config.yaml
model: "image classifier"
dataset: "stained colorectal tissue patches (NCT-CRC-HE-100K)"
train_examples: 22605
image_size: 32
grayscale: true
crop_scale_min: 1
horizontal_flip: true
translate: 0.12
color_jitter: 0.1
cutout: 0.4
targets: ["tissue"]
num_classes: 9
arch: "convmixer"
norm: "batchnorm"
activation: "leaky_relu"
patch_size: 4
depths: [8]
kernel_size: 5
widths: [320]
loss: "cross_entropy"
init: "xavier_uniform"
optimizer: "soap"
beta2: 0.99
lr: 0.0014
beta1: 0.95
shampoo_beta: 0.99
eps: 1e-08
precondition_frequency: 25
max_precond_dim: 1024
merge_dims: false
one_sided: false
adamw_lr_other_params: 0.00098
grad_clip: 1.0
gradient_centralization: true
steps: 8800
batch_size: 384
epochs: 149.5
lr_schedule: "cosine"
final_lr_fraction: 0.1
warmup_steps: 1760
weight_decay: 0.2
adamw_weight_decay_other_params: 0
Rows from block 3 of a small image classifier, named by matrix and row number. Each number is 128 + 32 x the weight over its row's rms, rounded and kept within 0 to 255. All counts start at 0. Numbers have three digits each. After the name is the row's rms in percent of the matrix's.
After each channel's rows are labels from the 100 images, of 14848, where the channel reaches its highest value: "responds to" is what is common among them; "patch colour" is the nearest of a few named colours to the mean colour under the peak. Only what is clearly more common there than usual is listed. The data: stained colorectal tissue patches (NCT-CRC-HE-100K). In brackets: how many of the 100.
# pw: pointwise conv (model.blocks.3.pw.weight, 320x320x1x1), inputs 240-319

pw.210 106:123125186146165118137151098145160151107144107138075151123129129096117139115103111144164073141105135127117148181110140133199141132050159162100142122110134115168084117185151139053159083135019127109193111122148166140154113109158126154140051198
responds to: tissue: normal colon mucosa (51)
patch colour: black (42)

pw.271 103:127139109120090121124116151115170072146141069128129122119175086164158110138146103059129131096151120187092148112100151158151155086137142124089165149097103094135143123105118093111153105132124098149160117085117096162102135107111130066095151206
responds to: tissue: tumour epithelium (35)
patch colour: white (98)

pw.15 097:145124169153049196071122174116124064157138100168139163104138084245124127145165164089153120156081117149195122101113128113093155134163129155114077110105069142147087122078171134106102170145162091110086115204180125129082145131084065127200092121
responds to: tissue: tumour epithelium (42)
patch colour: white (70)

pw.38 117:139171141172127122161109153129089078096090116108101068132113114102180154091109165101119124166167141167183121178146140128117122147079072173116062086131246143147145131133086189099107133152102132102147122106116137148120122168106156160141096129
responds to: tissue: tumour epithelium (34)
patch colour: grey (98)

pw.169 112:089189060102100131095095117132190147124126141080106142117121145172150118089127107139160139098143082143126191187164142090108106123116124135167078130163083145087167105168136107177064140142101122154135132159098143121110164203159157141159151174
responds to: tissue: normal colon mucosa (71)
patch colour: grey (90)

pw.309 122:157102086120152123099127241122147192070132158196237157171150161087117125137112142175142175094130111080051173166127124121090119129114105102092120113132111147116094098148185155123135118144110108109089122134104093127136079112165146153096081144
responds to: tissue: normal colon mucosa (77)
patch colour: grey (95)

pw.12 091:151168185146120125137181149117116162183096153102118147113109111105121160168082092094136125101195124093137123098116122115163208160120051094137179134106099118093103175109148135121095124132129195134127146181114097163102121150137194147220115116
responds to: tissue: lymphocytes (56)
patch colour: black (36)

pw.147 097:169097082089089122138165148098198135156110112132124117208102109142181130133156134099148115137125120127136129120110160093159118190134149127094109113122120165224115147123093107167149028128132129127132126108172169130098145087127142059122206117
responds to: tissue: normal colon mucosa (38)
patch colour: black (71)

pw.26 101:123086074102172114178152132211166154198085185098132153074116153131134108135202189158133151164105158120130106082138090166171144118125152140159157157112185085109141128166217182071081126152094092122099122123112117110163097096176133160085108150
responds to: tissue: normal colon mucosa (32)
patch colour: grey (88)

pw.175 091:082085071088114158150182121094096093091162177146161147082072125084158146123098166180141116145100145111065114128153076172139127162121133155155131103150216144164124105143144158142099073082146127144147079087128110144077167076100137119145128147
responds to: tissue: tumour epithelium (36)
patch colour: grey (95)

pw.293 098:169090137139091164141156125163131100132131129091118111236148093127158138118186115108167109125165095072159084101180083122129092094087130121109176118162124105128101161133126152124187131077161121129121112175098113127112145178146158172137177133
responds to: tissue: tumour epithelium (49)
patch colour: grey (90)

pw.161 096:107179109167121147192127103130186129144114109103121078182143123160156093171191125151113117166091117090160087161077120110162131118135188107119158119138042162122139198129146181097151178130158100059095126100099139110116122179180139127098097083
responds to: tissue: tumour epithelium (59)
patch colour: white (99)

pw.28 090:076170153161131111157174127175113096095179119095097193152127091133117110114130125127142120111119152114126103116151063148136138154084081143139088115119111073147081177119095115118148073152102105115064183153183123123163183117137140078168127110
responds to: tissue: lymphocytes (52)
patch colour: grey (93)

pw.265 096:119157095100094108151132151162170216112151151098046129241158160150166095164163137120180116097126137122150092130106073109095150166139130106147114145123140102143139206120147107065099135151120097165136091058149144084135122175132157165122135148
responds to: tissue: tumour epithelium (44); tissue: lymphocytes (28)
patch colour: grey (88)

pw.178 100:153105161126163152093143108093164153101134093177177153108148117132152104137122187128122157140131106198134101145158197120129130103124169142136105178134129141123094108142083153157076137154157157173071141133108133151130122158127089145117167113
responds to: tissue: lymphocytes (74)
patch colour: grey (95)

pw.310 102:146092106186119148071108120150094107078135126177144129099127133163100110143167093184100145107118125108068147135094085160136141159142171110119158160152161126103113101153078151171144089159048125099122142126132175176102116128144146142131090146
responds to: tissue: lymphocytes (55); tissue: normal colon mucosa (26)
patch colour: grey (98)