From a checkpoint of a small image classifier.
Model: 0.907M parameters, 32-pixel images, arch convmixer, norm batchnorm, activation leaky_relu, depths [8].
Training: 8800 steps, batches of 384.
Data: trained on stained colorectal tissue patches (NCT-CRC-HE-100K), 22605 training examples, 149.5 epochs.
Rows from block 3, named by matrix and row number. Each number is 128 + 32 x the weight over its row's rms, rounded and kept within 0 to 255. All counts start at 0. Numbers have three digits each. After the name is the row's rms in percent of the matrix's.
# dw: depthwise 5x5 conv (model.blocks.3.dw.weight, 320x1x5x5, trained with AdamW), a 5x5 kernel
dw.0 097:100117072098112137131131143139068124181172111101139198148121119134183174125
dw.1 088:193131095124115105122091102170116096093078153111118136123145137135124207182
dw.2 101:125114082128131150113115132138088028178131083112087083128097107120113111134
dw.3 099:140120096104133131124161115114219174111140181191137102166129126111118090151
dw.4 100:123073109101112123141172132116136072081101076149142134126174136113045119134
dw.5 100:132149128130131116118115109109132205191208118118075091093151127122126090140
dw.6 097:113143148147122127143064137140125137239105126131130059134119113115101152146
dw.7 096:120156172142078145136173158113101109189155106151171173154120165087100097102
dw.8 109:096098102124112089055111113113095054153131107118074109129113118078098111119
dw.9 093:089121106086097107195184121107118133167191097139122160147124128095107159086
dw.10 086:143126131124128111116209174131107145195159093115104092103088090114099088147
dw.11 100:120084094118106159141133127144148110089123100164130110191144164156126200194
dw.12 097:089104160164167084143162191110057133116154139093142083130116102096108110126
dw.13 095:088107179139128124188099093137108157110189110116136136075099185092121155140
dw.14 107:153125110140133120113155126133123136255171139105107187135125121125103126130
dw.15 088:158123120129123093115153125151100131243099112147088068131141156126105134131
dw.16 095:125103146083125158155141076079170193131092099167125147115089132145091125081
dw.17 101:165147122150155185122107126136155105101098128210111124104114202155162122153
dw.18 101:112092073111136095102086051089143171153164112095124141172133161126104130151
dw.19 097:122119120126103128134061121116073103211117117160133084126145145162169179149
dw.20 096:110118136114100079089107075076101086107105120109096103092103098083087094097
dw.21 102:124117118101144132138178118101151205228152095116108118112094115111124126117
dw.22 101:114121159104108119132197112136116113219160125110127194134149086100152115110
dw.23 108:144140130133127123123189131106120142255131099119129140125114116114112127142
dw.24 100:126129163159119115122203145098109139235140100117111130087107146149123133131
dw.25 097:144070114112119190148072074121130174162097131127094148166166141103135109164
dw.26 094:113128107057112097166136150097082180206164107101139133116118123114106101148
dw.27 099:153111100076117132147122130125080163182225119099164130163112131106109115136
dw.28 101:151133101126139121117220143124121090231107138130115088106137117135117122129
dw.29 112:110122148118129131137156117122117190255170112127138134142132138128133143135
dw.30 104:140141131109133111091103093105093072118062108086089125090102092100102097077
dw.31 087:101092108133104120131137144127093081217099117096111062092113143118095134163
dw.32 108:118143174153117164158212219152143135121174140136114113138133152131107139133
dw.33 099:102113134149164151117099089164109093084088140102095119153132128151144212183
dw.34 103:140123118111145135161169121107087130255123102118152120123133147139127099147
dw.35 102:141155109140145120076094157130036070094112115105103110089160150144105135147
dw.36 103:142153133146154143128084130151142199231179145137109093128141143131123123141
dw.37 093:121138142160144084127129189119112098218196124112114099164094125109121127120
dw.38 099:159092103092145138117076102124166185129106157126149177104167179115165140176
dw.39 096:103088109096142105076122113130115110163154162130126176176153156130200178161
dw.40 115:104061125030066132125150114113121114136083152131113124115090130123123136091
dw.41 097:102129143130130142108025094119111100192184142099149136099124125140142109099
dw.42 099:117133134124134130127150137128139194236182140131135201129124120122129119126
dw.43 102:132108146133155112164181204157153186191181117119161153144123140133123131134
dw.44 112:129118133134106129137133133116128187160160130140228207106154125133167127120
dw.45 091:124166223143131165153174141139170130121137132111080107139114152127180146170
dw.46 096:130134144132123127101133125111138111255116135125120086116090133112130118120
dw.47 094:170184169186164122157159133103112119123088132119092124092119082094087093096
dw.48 088:160126141082075180130115110084199122107106070168125130105089134140120118097
dw.49 104:120117146110123095092139069125153127180142127126131160110123111146242133138
dw.50 101:137125172129130145130196167117135184210191128117137164129097113135129112112
dw.51 095:129105060118122102107144142109161217194141143133145151103097121119084123129
dw.52 102:083126133114114068118175105061084155193126088114133161142112168136116133140
dw.53 108:096152134141113093145174120122085080164139128084059120155129076074094134124
dw.54 096:142095079065125098095111080097102138097124094087092108080087136141112119089
dw.55 096:158162183199171130109121097131135131121114189139150164125164169146140171162
dw.56 099:100111092127120114112139120093112186202194112114145135138142165143122150197
dw.57 095:113127085124092083122162143101094120221133098141132151093120160111086128174
dw.58 092:154125150202154112122218122146136102125088146118100075140090112097114129141
dw.59 092:117129104086165161130130098136106209172118119083122191154080112116094129131
dw.60 088:118122187149139123127164125116093084218145113131115084096124089110078102127
dw.61 104:159137120117147142094190116142115179239132152158130151134140112103125142118
dw.62 102:171181149168165154193164158130141211167124132113144138137114123155137138129
dw.63 097:112140101111105111104178134108128153237175145120142172124098120108106121104
dw.64 109:162118132120111145102147139118158147255141132126128159154147123103105117134
dw.65 117:123113126125106104128151124121125180240179139120159181143125133168122129133
dw.66 098:106113074086120113099081095122104125143150123113156214195127095109129121117
dw.67 118:111116127116106126146136125114119169255145122121137178138126106129134118127
dw.68 093:136092050127147173115157163129149099089124156096127109097096116127190126078
dw.69 096:141109132151174152133159150162162135198180219109092140118127123125131119132
dw.70 111:111117147124128143140154138134095114145106114125096086063100135078060073070
dw.71 097:101095081083098115115124108116136119103099117104086059098102089093077088106
dw.72 094:147144169115138104119174173140107085200149097081093103083126098110144101096
dw.73 108:147144122169128083030079073079140125124110134124110121114119102114095118105
dw.74 107:139114055098098143154112078080139157143077061113113136143095144114094113144
dw.75 096:142127185167145113125151124122162127075082103127086069107085112135066099107
dw.76 133:117123118109109137120120126114127145255142125130134149129118096144133122101
dw.77 109:095084061066080086087082083087106123128132097149139111122133137127136125132
dw.78 101:133123140118139105153160139130083098250129103091102096115128129114134097124
dw.79 095:131110106129128131085071072119127067171072126115085073103114120102101127106
dw.80 101:128092136123107104142133085112101058163072045099103112126132122119087112113
dw.81 103:133091122125139120125158128116154108185171118172123148116143194183207133147
dw.82 097:116117098112089084104090099071104108075099098097111080095097106108100116087
dw.83 100:130107188096119120086124154114152198200133127161178144099106137127147111093
dw.84 114:119130104110110113138151139093123144255119101149123164122123129111097119143
dw.85 103:144152149150200101113099138172144117159196163107105095122190135144121151157
dw.86 092:185141102164185170084066125144165119130161158143093150110149152125168144151
dw.87 099:132161113104166126133155112112082154155179091180115055109170084106152133117
dw.88 094:109094143113104101151141132089109157151212090135092081175092114169105117142
dw.89 098:128123095129123116149130114116170205193112173148173165122167178157126121153
dw.90 099:169156158184167118138162141127126112113111133096074068082112133134104060129
dw.91 098:133152117112130115189153176157117220179142129130153167134090130143124103096
dw.92 096:114111084141150117139123117131120130090189185124161074157182144159069118162
dw.93 098:119139086123093098079070066099120112172114129082125113089091116083109109105
dw.94 091:129107118133105123129139091147113096115101117106143129075120116084034110053
dw.95 079:196111125150097167139154137108118137205109115137111217125125099121133108113
dw.96 092:128089114119112063155160162107119171203174092136148174140118116110094106132
dw.97 150:137135131135123124130115122123142144255133121122130115135125128127123129124
dw.98 100:135168148144128147091174119114125155197035140118119133125121083154096155115
dw.99 095:129156114129095167092055105110178168145084112130147091108116100145075113088
dw.100 099:112114114123135112099142108104081095159095104132152196136127163185190171165
dw.101 099:108138175122129139152109109150142167047138113128128224127143142143081139113
dw.102 104:138089127116124112168144148140126159108144132150153254150123114110100107141
dw.103 105:107111143116117133148200168127160180202195140121131166144115133120136096111
dw.104 104:089122153098139127147222126142100163186162157104088158119127128107086113140
dw.105 108:124152205131127128166163114133151135232155137117128178116106140124151128130
dw.106 108:157155128131139125141147117102227195145142110193135099093109144119122121110
dw.107 102:134170117056118150157106068117130106110130165100063161175123118096161138120
dw.108 095:102140105133135118118160127107102049177064103111104148106075095133096109093
dw.109 095:131101116185134108111189121104083095171068149086137121106132151168123165089
dw.110 105:148130158157158116112119142146173236182169148136113102106141133102119127149
dw.111 095:135114114136167141126158147171178108083061153176156094122111166118073095136
dw.112 095:148173217151112112108175135147132105116120136167124147117149164142182173167
dw.113 100:107134113128088111104056123122122104088137160140127140179200098106153143187
dw.114 102:116140139136118109150179150119099136152134099081084066085085111122070080097
dw.115 092:080104130106104104109165118088109113191137120104112122074099091088091078090
dw.116 095:116167138142148125098170229111104139167088107128139088102115126096107088118
dw.117 093:110137179195150168155092146114175081181121132125078093102131105141109134102
dw.118 103:156147176137128152185198168138172169183144130158168162149125136138141144138
dw.119 099:109111111132125126151227218109120108146111089088124131134130098139119143110
dw.120 090:141099102112094095106100105097106159167103053107142172157097071125150117093
dw.121 108:142136106146119119106102110134091061070056087131113064088115129137115133145
dw.122 092:114138181168152121108096138111083074220143102108131167139117116138114168132
dw.123 110:122116150139120123127179124092147179244172124145127154154107120118126116135
dw.124 100:125100098135117151151046070100111119121061077106110095120139131096131157143
dw.125 098:115103152141114131111087103128118163171210139090136198133108112111177164142
dw.126 100:141142126113117148137182146125170179202178153136175193158129118131132101120
dw.127 093:126115115145119153084057188158137059077146157124143104139144094157142109104
dw.128 101:087123089089123113104055077113105098111089125098087123126113099091120090081
dw.129 097:181156072153195140184127128149123105165121131089130134201151125135136111109
dw.130 106:113064109113046076100134092059135126142137141140109154123097141147157117109
dw.131 095:123109098126150172165092163124140091170102133137147193092155182112096112181
dw.132 101:107111093134135109063101146135093052132192142093081164160124114122123128150
dw.133 098:111161131117148141120132069179130085174063165155103137126134154160089173097
dw.134 098:131110083120083088062137107093118175180115108133162126074088128136113085121
dw.135 094:136117115133106200137145105099152159098056100118084144115097101101182169119
dw.136 112:125115124118125122110112084122119136255144107123106124136135122135113135126
dw.137 100:143143105140144166144165211114182135192155118149128147090118157126163148162
dw.138 100:121106098163114062100079135081093158164164100089142130161102107104118112076
dw.139 100:101132125113139076116142118135041115179172125080097128153134075086105135129
dw.140 096:168143152118141141114149074106166122196113103124121180116118167181178172138
dw.141 093:161159140161152127115073093158142134192158111142154152158169163077093098158
dw.142 109:108098098099143132134148142152123103127147244109119136136199115139129128157
dw.143 101:124106136114115114120161121097100102232140082145132206149126124117110146130
dw.144 105:100117145143149122133166152139143197179175128167195167171159156149137136142
dw.145 097:132125124152125129127169111123104098255108088129110101134110113133090140117
dw.146 097:099094097114118130100136164099152178138148197174133151070120179093098139138
dw.147 090:163134143144158140141106103135129089233134099158187117165144154125148151148
dw.148 104:135120105141151114112111032162101165153050146101119126099148145123119168135
dw.149 098:173117141116207140105126097162154108221122141126126138112152143123125078150
dw.150 096:128099142108129135151236145111180182155155159121105134088119114107130126110
dw.151 101:090154123121089104124113121104100080155076095151068078110123117174074152112
dw.152 092:129123072100154174077137085154100108218092116120125156097110123119109140117
dw.153 101:112123099121137131096102144099152158168151093183168196089069138162149142104
dw.154 093:151089111148113084130113097132149176072112176144084191110097139122185120116
dw.155 104:125147169126123116118246148134122143177148147131138125126149155089096087137
dw.156 092:122135165136117125109211171127108084204140101134085148133126130093086109112
dw.157 093:120113120130117137167223163136117132056131145113137189115092154134112148156
dw.158 116:134108102139137117114133123127143150255158141106101112119113133112141111129
dw.159 101:124097116135088120156114124138151177222165135148180163170136111129164155134
dw.160 101:145147138111122176179133108099143180180167127112080136213114110104112137134
dw.161 102:122094137176167103042134179125116107157122144169145093071119159125123128153
dw.162 090:131122132088137095116080127113138117248089101099123097097136135123133141137
dw.163 099:179141103110124120098068132144138150107142176137172109146174168148121161203
dw.164 092:128125081112142145124093130161200117079121201169161093164149147153135141148
dw.165 101:145140146127132132132139129142166194210153186160135137186169147121155152125
dw.166 094:141119206121162140179050118146133172118111085112182132111095125130126132140
dw.167 111:134108133148132156124109084132150151118054064107117097069077126135078147106
dw.168 098:109141134103099147154121129135066131154138122113123212132063089180135090106
dw.169 115:126104128142112137133133144113106149255128119122172161114116118152117127133
dw.170 097:144148120126082183204170163136106064109076165131136129131129110120091139128
dw.171 102:142155100112105119089113084112085042094122147125093078096157096114136103102
dw.172 096:111101113130101099127096117113149133072104125150182230175117115130106127103
dw.173 099:123117107137156102054068140155056088134094155106084101144156121140125116146
dw.174 094:106125099120127123106179145103122098230171125108161058114128132126114115139
dw.175 093:093114091113112133123117123130123171241161142125112140154126140172170140161
dw.176 096:113116097136118096131090122094140180183169132124172211172113126116165121115
dw.177 089:108104073114110114122110075108086160213147109123192116113139147094123135110
dw.178 105:157190218189171149118180131169122110108113118129123112109135129119147123132
dw.179 107:099105158112126134100128122142132133150165127132129037080141157104056077130
dw.180 099:143128138143159116121120116105152134172154150132176162193162179166173187161
dw.181 084:090097095117083089115117155095154177148187140107100123110127079072155095114
dw.182 090:107100114066124102133119137086113140206137084128167204158110130106123140114
dw.183 100:141149053073115106124105132131113136097140085078152202129088122106142156143
dw.184 096:164104148134148100103077109112163202140167138121125211148138146103108111157
dw.185 094:163159138131120126123121110094232191090097144137142098087126122141116112102
dw.186 128:133130127125128124093105092108115082035087109120105056074116138120112134121
dw.187 094:111112085092126094086094086090127127150130137137129171175140144148203175164
dw.188 101:120153173100056148211162123127135161114120140122145136094094180155128154115
dw.189 100:124134164134132090135193155099079113168203110110067136123103122108107100116
dw.190 119:114147126141118103168118159145134245129140135135198112115115134124093130108
dw.191 096:135157170143128116120125115122102112251114127109103069112140125128111154123
dw.192 114:147132122138124118115081118133107038042073123127118088112102113140124120106
dw.193 102:108098104097132125128128136125116153131149134150162172182159129179209194148
dw.194 098:118136151120126095082130154139066095149163115134175221099114117120145089127
dw.195 101:124139128133149131177134105123170220168125131112191166147121134165169157142
dw.196 104:107096085071115123071073060118092110090102107130120101121126117107114101091
dw.197 103:106087138112119112127150117130083105145210173068106159188152092125124126133
dw.198 099:149127096122153155107034107150141113085079137138091068097128121146158143114
dw.199 097:107119105100101154203188130159127187178125139154108066119125119114104114131
dw.200 092:104150152144110115105180096073127163168053093144149107099097104078125120111
dw.201 095:134128127156158116142120101113135193127062114095179189089121104108183111149
dw.202 093:111145126132086139145204169139148166206160137103122154105116104123180107107
dw.203 099:147116158127137143127096161147142165219208164154135149105136123123140153095
dw.204 101:181212194173173141112124117153094113074095111131125127126132143113141130132
dw.205 100:114119098092098108124093100116054094055075114093130093116131098131093133131
dw.206 093:141131118139157113129179141138117128235153132068110131116128115101066115124
dw.207 095:159082113114144169126128098098143154119235119151086163146104143120127105149
dw.208 103:137103123115142140136147124110121150178184128147151228162165165122178136126
dw.209 115:087107141123102112115166125112104145253152133133124148165116106140131140106
dw.210 097:127116124113124134114136093110122140255118133138096136087128154152132154118
dw.211 097:127127041104133136132189167142106104167107104145126104098131130154186159167
dw.212 092:114089109104111141106150139126119107195201116110079186149128136093181134141
dw.213 109:118102093090098089080035083097101092129098094104146126136120125137142145139
dw.214 097:126106145096084126130160106098117174229134101107096149091090123107148105117
dw.215 093:142108128118139109081147184139130139152170102156139034077105097160121153125
dw.216 098:137189148221165149132139133144135123094154126114114130109110129102084058139
dw.217 112:136103151162146134029051112127121082105093110122094131102110141125148120130
dw.218 098:088110104155117081121083166152143136067145174162154114100160164131117065145
dw.219 105:111142141141159115127201124129136123230122136107131205118123130122102109114
dw.220 119:136114115142125134145132155121125140255150115136131168126115133122132119150
dw.221 092:111107149159116131145119148111181192080111080118185126097087139110087093095
dw.222 103:164111097128115098089117132149161200181213155173143136119127143140118120127
dw.223 107:135123150117143109108181140116111131240176113097135180131111129105107105115
dw.224 092:159130211154109112138076165145170098174133146102130117097131161138183158136
dw.225 123:131111132116129121112065100121118077075055102119104054081126136126124124125
dw.226 096:103148183094084100188221119117152151157105102133122153111118140116128101112
dw.227 104:120109094084122107117169106103125107125040070113106094076099137139160141141
dw.228 103:135140117119143110113171157114071106177235153096126139129118105122125107094
dw.229 104:095120164103135115138176112134154159205189156104104185156104122099141120102
dw.230 096:099085117157127129125049176153119135204056116124148131128126139143118150142
dw.231 092:105178168105132104187114066094178143111093131112093093117144138087121166151
dw.232 094:143154108143151119131193130131112111238177128117107110130102115090118102113
dw.233 103:124087106124211132138122174209128119137170133108110104107139085124086125116
dw.234 096:111116106128117112086132111126087130249139110099115172098091122120125109133
dw.235 094:144139169109138144122089104127112113206065166148135049145150128137100149122
dw.236 104:127105128114141121128173146127127207201172137110155193162122142093102116131
dw.237 090:100070096092098133111086105109097155147145120109187206150147125154158150123
dw.238 095:084109146118127125142147150145073122190219144091114154119151098098122104098
dw.239 112:133134145140131117111140121114143198250164121137125167147129102115140128121
dw.240 108:146126124123101138136145141107185237191169141135137128108122154158145130127
dw.241 102:135122133130134121103099104125145149158167154121184234195133131128140118109
dw.242 090:134109102109128101147167085106140194188070172146118082107158123140094115106
dw.243 095:130120152134167122109123090149140157188142171167119114102159213144174096147
dw.244 099:132113114129119132108157127124130198234186146146113167111106123117118104112
dw.245 097:125124122116106105098121104099160146175114115122151186166146121152227170123
dw.246 103:110121117128123117171177149122132191239154122119105135128116121103097103119
dw.247 099:141112075129117104113102101092093088183054069114114091109108115116129100108
dw.248 095:144142081138125137174108090102099113207092112114077145176106106108113140173
dw.249 103:133098139109112136123160136153123146255169125116116157121100126117144125144
dw.250 136:126112124129120124109121134126124139255164117120122123131122113131113116133
dw.251 097:119160180135154095159110119128179158177189120169132186139164132099154119157
dw.252 097:154080111119139118082106086132143120166104135189116082066165161115094122168
dw.253 097:129127111145125109129142118122111141197117114090112084106100095046073076108
dw.254 094:129083118097118119072117113126127134211145145112134211159121143130178135142
dw.255 103:124125058079139145132092101137136085066076093107130086129116138168163157131
dw.256 093:138118115137136078124192097098086069139185149079103111165135099086126117140
dw.257 090:148135182151134108140176146117155139254151119115111117128128137113122120114
dw.258 099:132154120139149102081157077117099171195172089135150125065163119159119130149
dw.259 099:126105124129138142108185151154111137254176119118112125110130130119121110136
dw.260 097:157152133179171106136135111083110155153205122119085086182112125107106152102
dw.261 100:124126108112115116116167150132084080220207131122114159147105105111124108118
dw.262 106:141101075143160129110057143117113072044122105102126117125080120120105139124
dw.263 100:138121130100114149171159140117136173230159110118156171118089115115134109083
dw.264 098:112128126112116097120162145134107067169101088106094159056101076094090130102
dw.265 091:157124120144134163095146139144142095241084096108089102111111110147140146131
dw.266 095:140143153132110171138132098094114136222116118161137169091064165104119133148
dw.267 106:130116126086114137121127099132134162133192130120112168226158098101155171150
dw.268 089:115106111108140146107171082124139091240109144159103124102165141113110114143
dw.269 098:130160104099104133170111083090148134104095143167186180130102103141180092088
dw.270 106:128125084122126119131119132113124159255126139122146163104136098121133148099
dw.271 097:085110106121093114154151156115089029141085095126093078113130124128113127157
dw.272 096:080076104093129144126132112108131103078109110168146214164132159137162139097
dw.273 089:165168141143144150146142174196083096064145167108112111179136110105104140134
dw.274 107:106109094112127092127064085105099078150120101112077164140108109057099130140
dw.275 105:150132127160153121129232154115102109149190098140111139138135186103137104113
dw.276 107:098112116134140099124121158187100116109201218113114105157169110123143140126
dw.277 096:153126096110113144118050107127142099061147173155090073161167110117123114115
dw.278 102:080110107116094090094037108100121093111076137122125126070104106119141141128
dw.279 119:123129135121150142123132115120106143255141093111111126110132111108127107121
dw.280 096:114114095120145140111094147094125095158181116111110185149166103103206111176
dw.281 099:149109145123135134114190153121120153248139131125161178113119104131124128122
dw.282 094:123091092101127145098114107170179205163149192138120175133144130148153103120
dw.283 094:138135114107111134135163078102183207123082095176170114105113148151105116097
dw.284 100:099135116139112182153133070094178145108055072138108128122094134079126131113
dw.285 097:124127100104086104124160124100084130212128097146170202109109106118152102125
dw.286 096:180122109104121134149119059140103092228142157118109124157137110122123158154
dw.287 091:122082142101119119164120149134136211068195139109152109160119115088117097120
dw.288 105:096127140131138116097140106106111107091125117122148165213167114135203184148
dw.289 090:130120140157146151132120104127176092172105215179111086105099119140154140175
dw.290 090:135125137116137132126118110128102107255104099134102084105131116144129128116
dw.291 104:150100129114133120095116126118151069148060130104096082143097107084062148086
dw.292 098:123089121129137099101182134117137212189199147128148157125140096146133114135
dw.293 098:144130085165122093147093138107052193157140105101150148142113138085134079156
dw.294 094:079114089126104104103149129111137100210081087077141119128088110141153125084
dw.295 091:125158116112128106194138115120117126188099101121050168112099097083091154136
dw.296 093:105168100144114132135139119143168055214151098140154074112156112122096121129
dw.297 099:137128134128129163155095150137109114255116118118120087141146121137098128124
dw.298 111:118102108127153035134164136126065122128125128096047089128150131121121127134
dw.299 099:130100058115122103120113111093115200158189086116170104154098129127133153159
dw.300 106:200162177163154188193176143143163136106141117158135120118133155109137134131
dw.301 098:099125089135130116146040127090125177112169068120159128142081158140127156111
dw.302 103:134158173163106117133138153131123066049078111158097096095141136159144152095
dw.303 099:119102127099100107177188121119137203163161127159184162168100131143144144115
dw.304 100:172132111145132169135103101153152106076096140152153112107150194172179166169
dw.305 095:167122089151158128120162117112046192184089102117161138145101147119108113135
dw.306 107:135122121127123126122143113089133132156127078087082137029087111107082088106
dw.307 093:198143107110146100179146097125140165106073120115188168131123121096160097162
dw.308 099:156153143148156114094086078123110138097108079106117127117142175129127190205
dw.309 109:095112124130143092115151146130092156250163118110136155124126096107115103121
dw.310 100:102126092116139092112108165137096079114174140110101131145201075077102154153
dw.311 103:131126148116121125127071116145109108255138098136127105140129124131097144132
dw.312 101:093108039099114113113097124127122110156150101129115065172140124096089120177
dw.313 077:074090107095095121100085087096115125151127113067113139135136092094084097075
dw.314 106:133104122123112141129142115106154162255159145136125175153133134128132116111
dw.315 098:122115093139086106120109131114130147154156111106189175222103099116088142106
dw.316 099:124099110146125085096074110112103181107154155059132089101135120136074093093
dw.317 101:114140166142125110100244184098113125124157077129137123111117120126143129151
dw.318 094:102154107147141127059141156150108085177156113080172179140103094162148155104
dw.319 098:132130112119157088097130101137126156242183124132097105102135135114112089134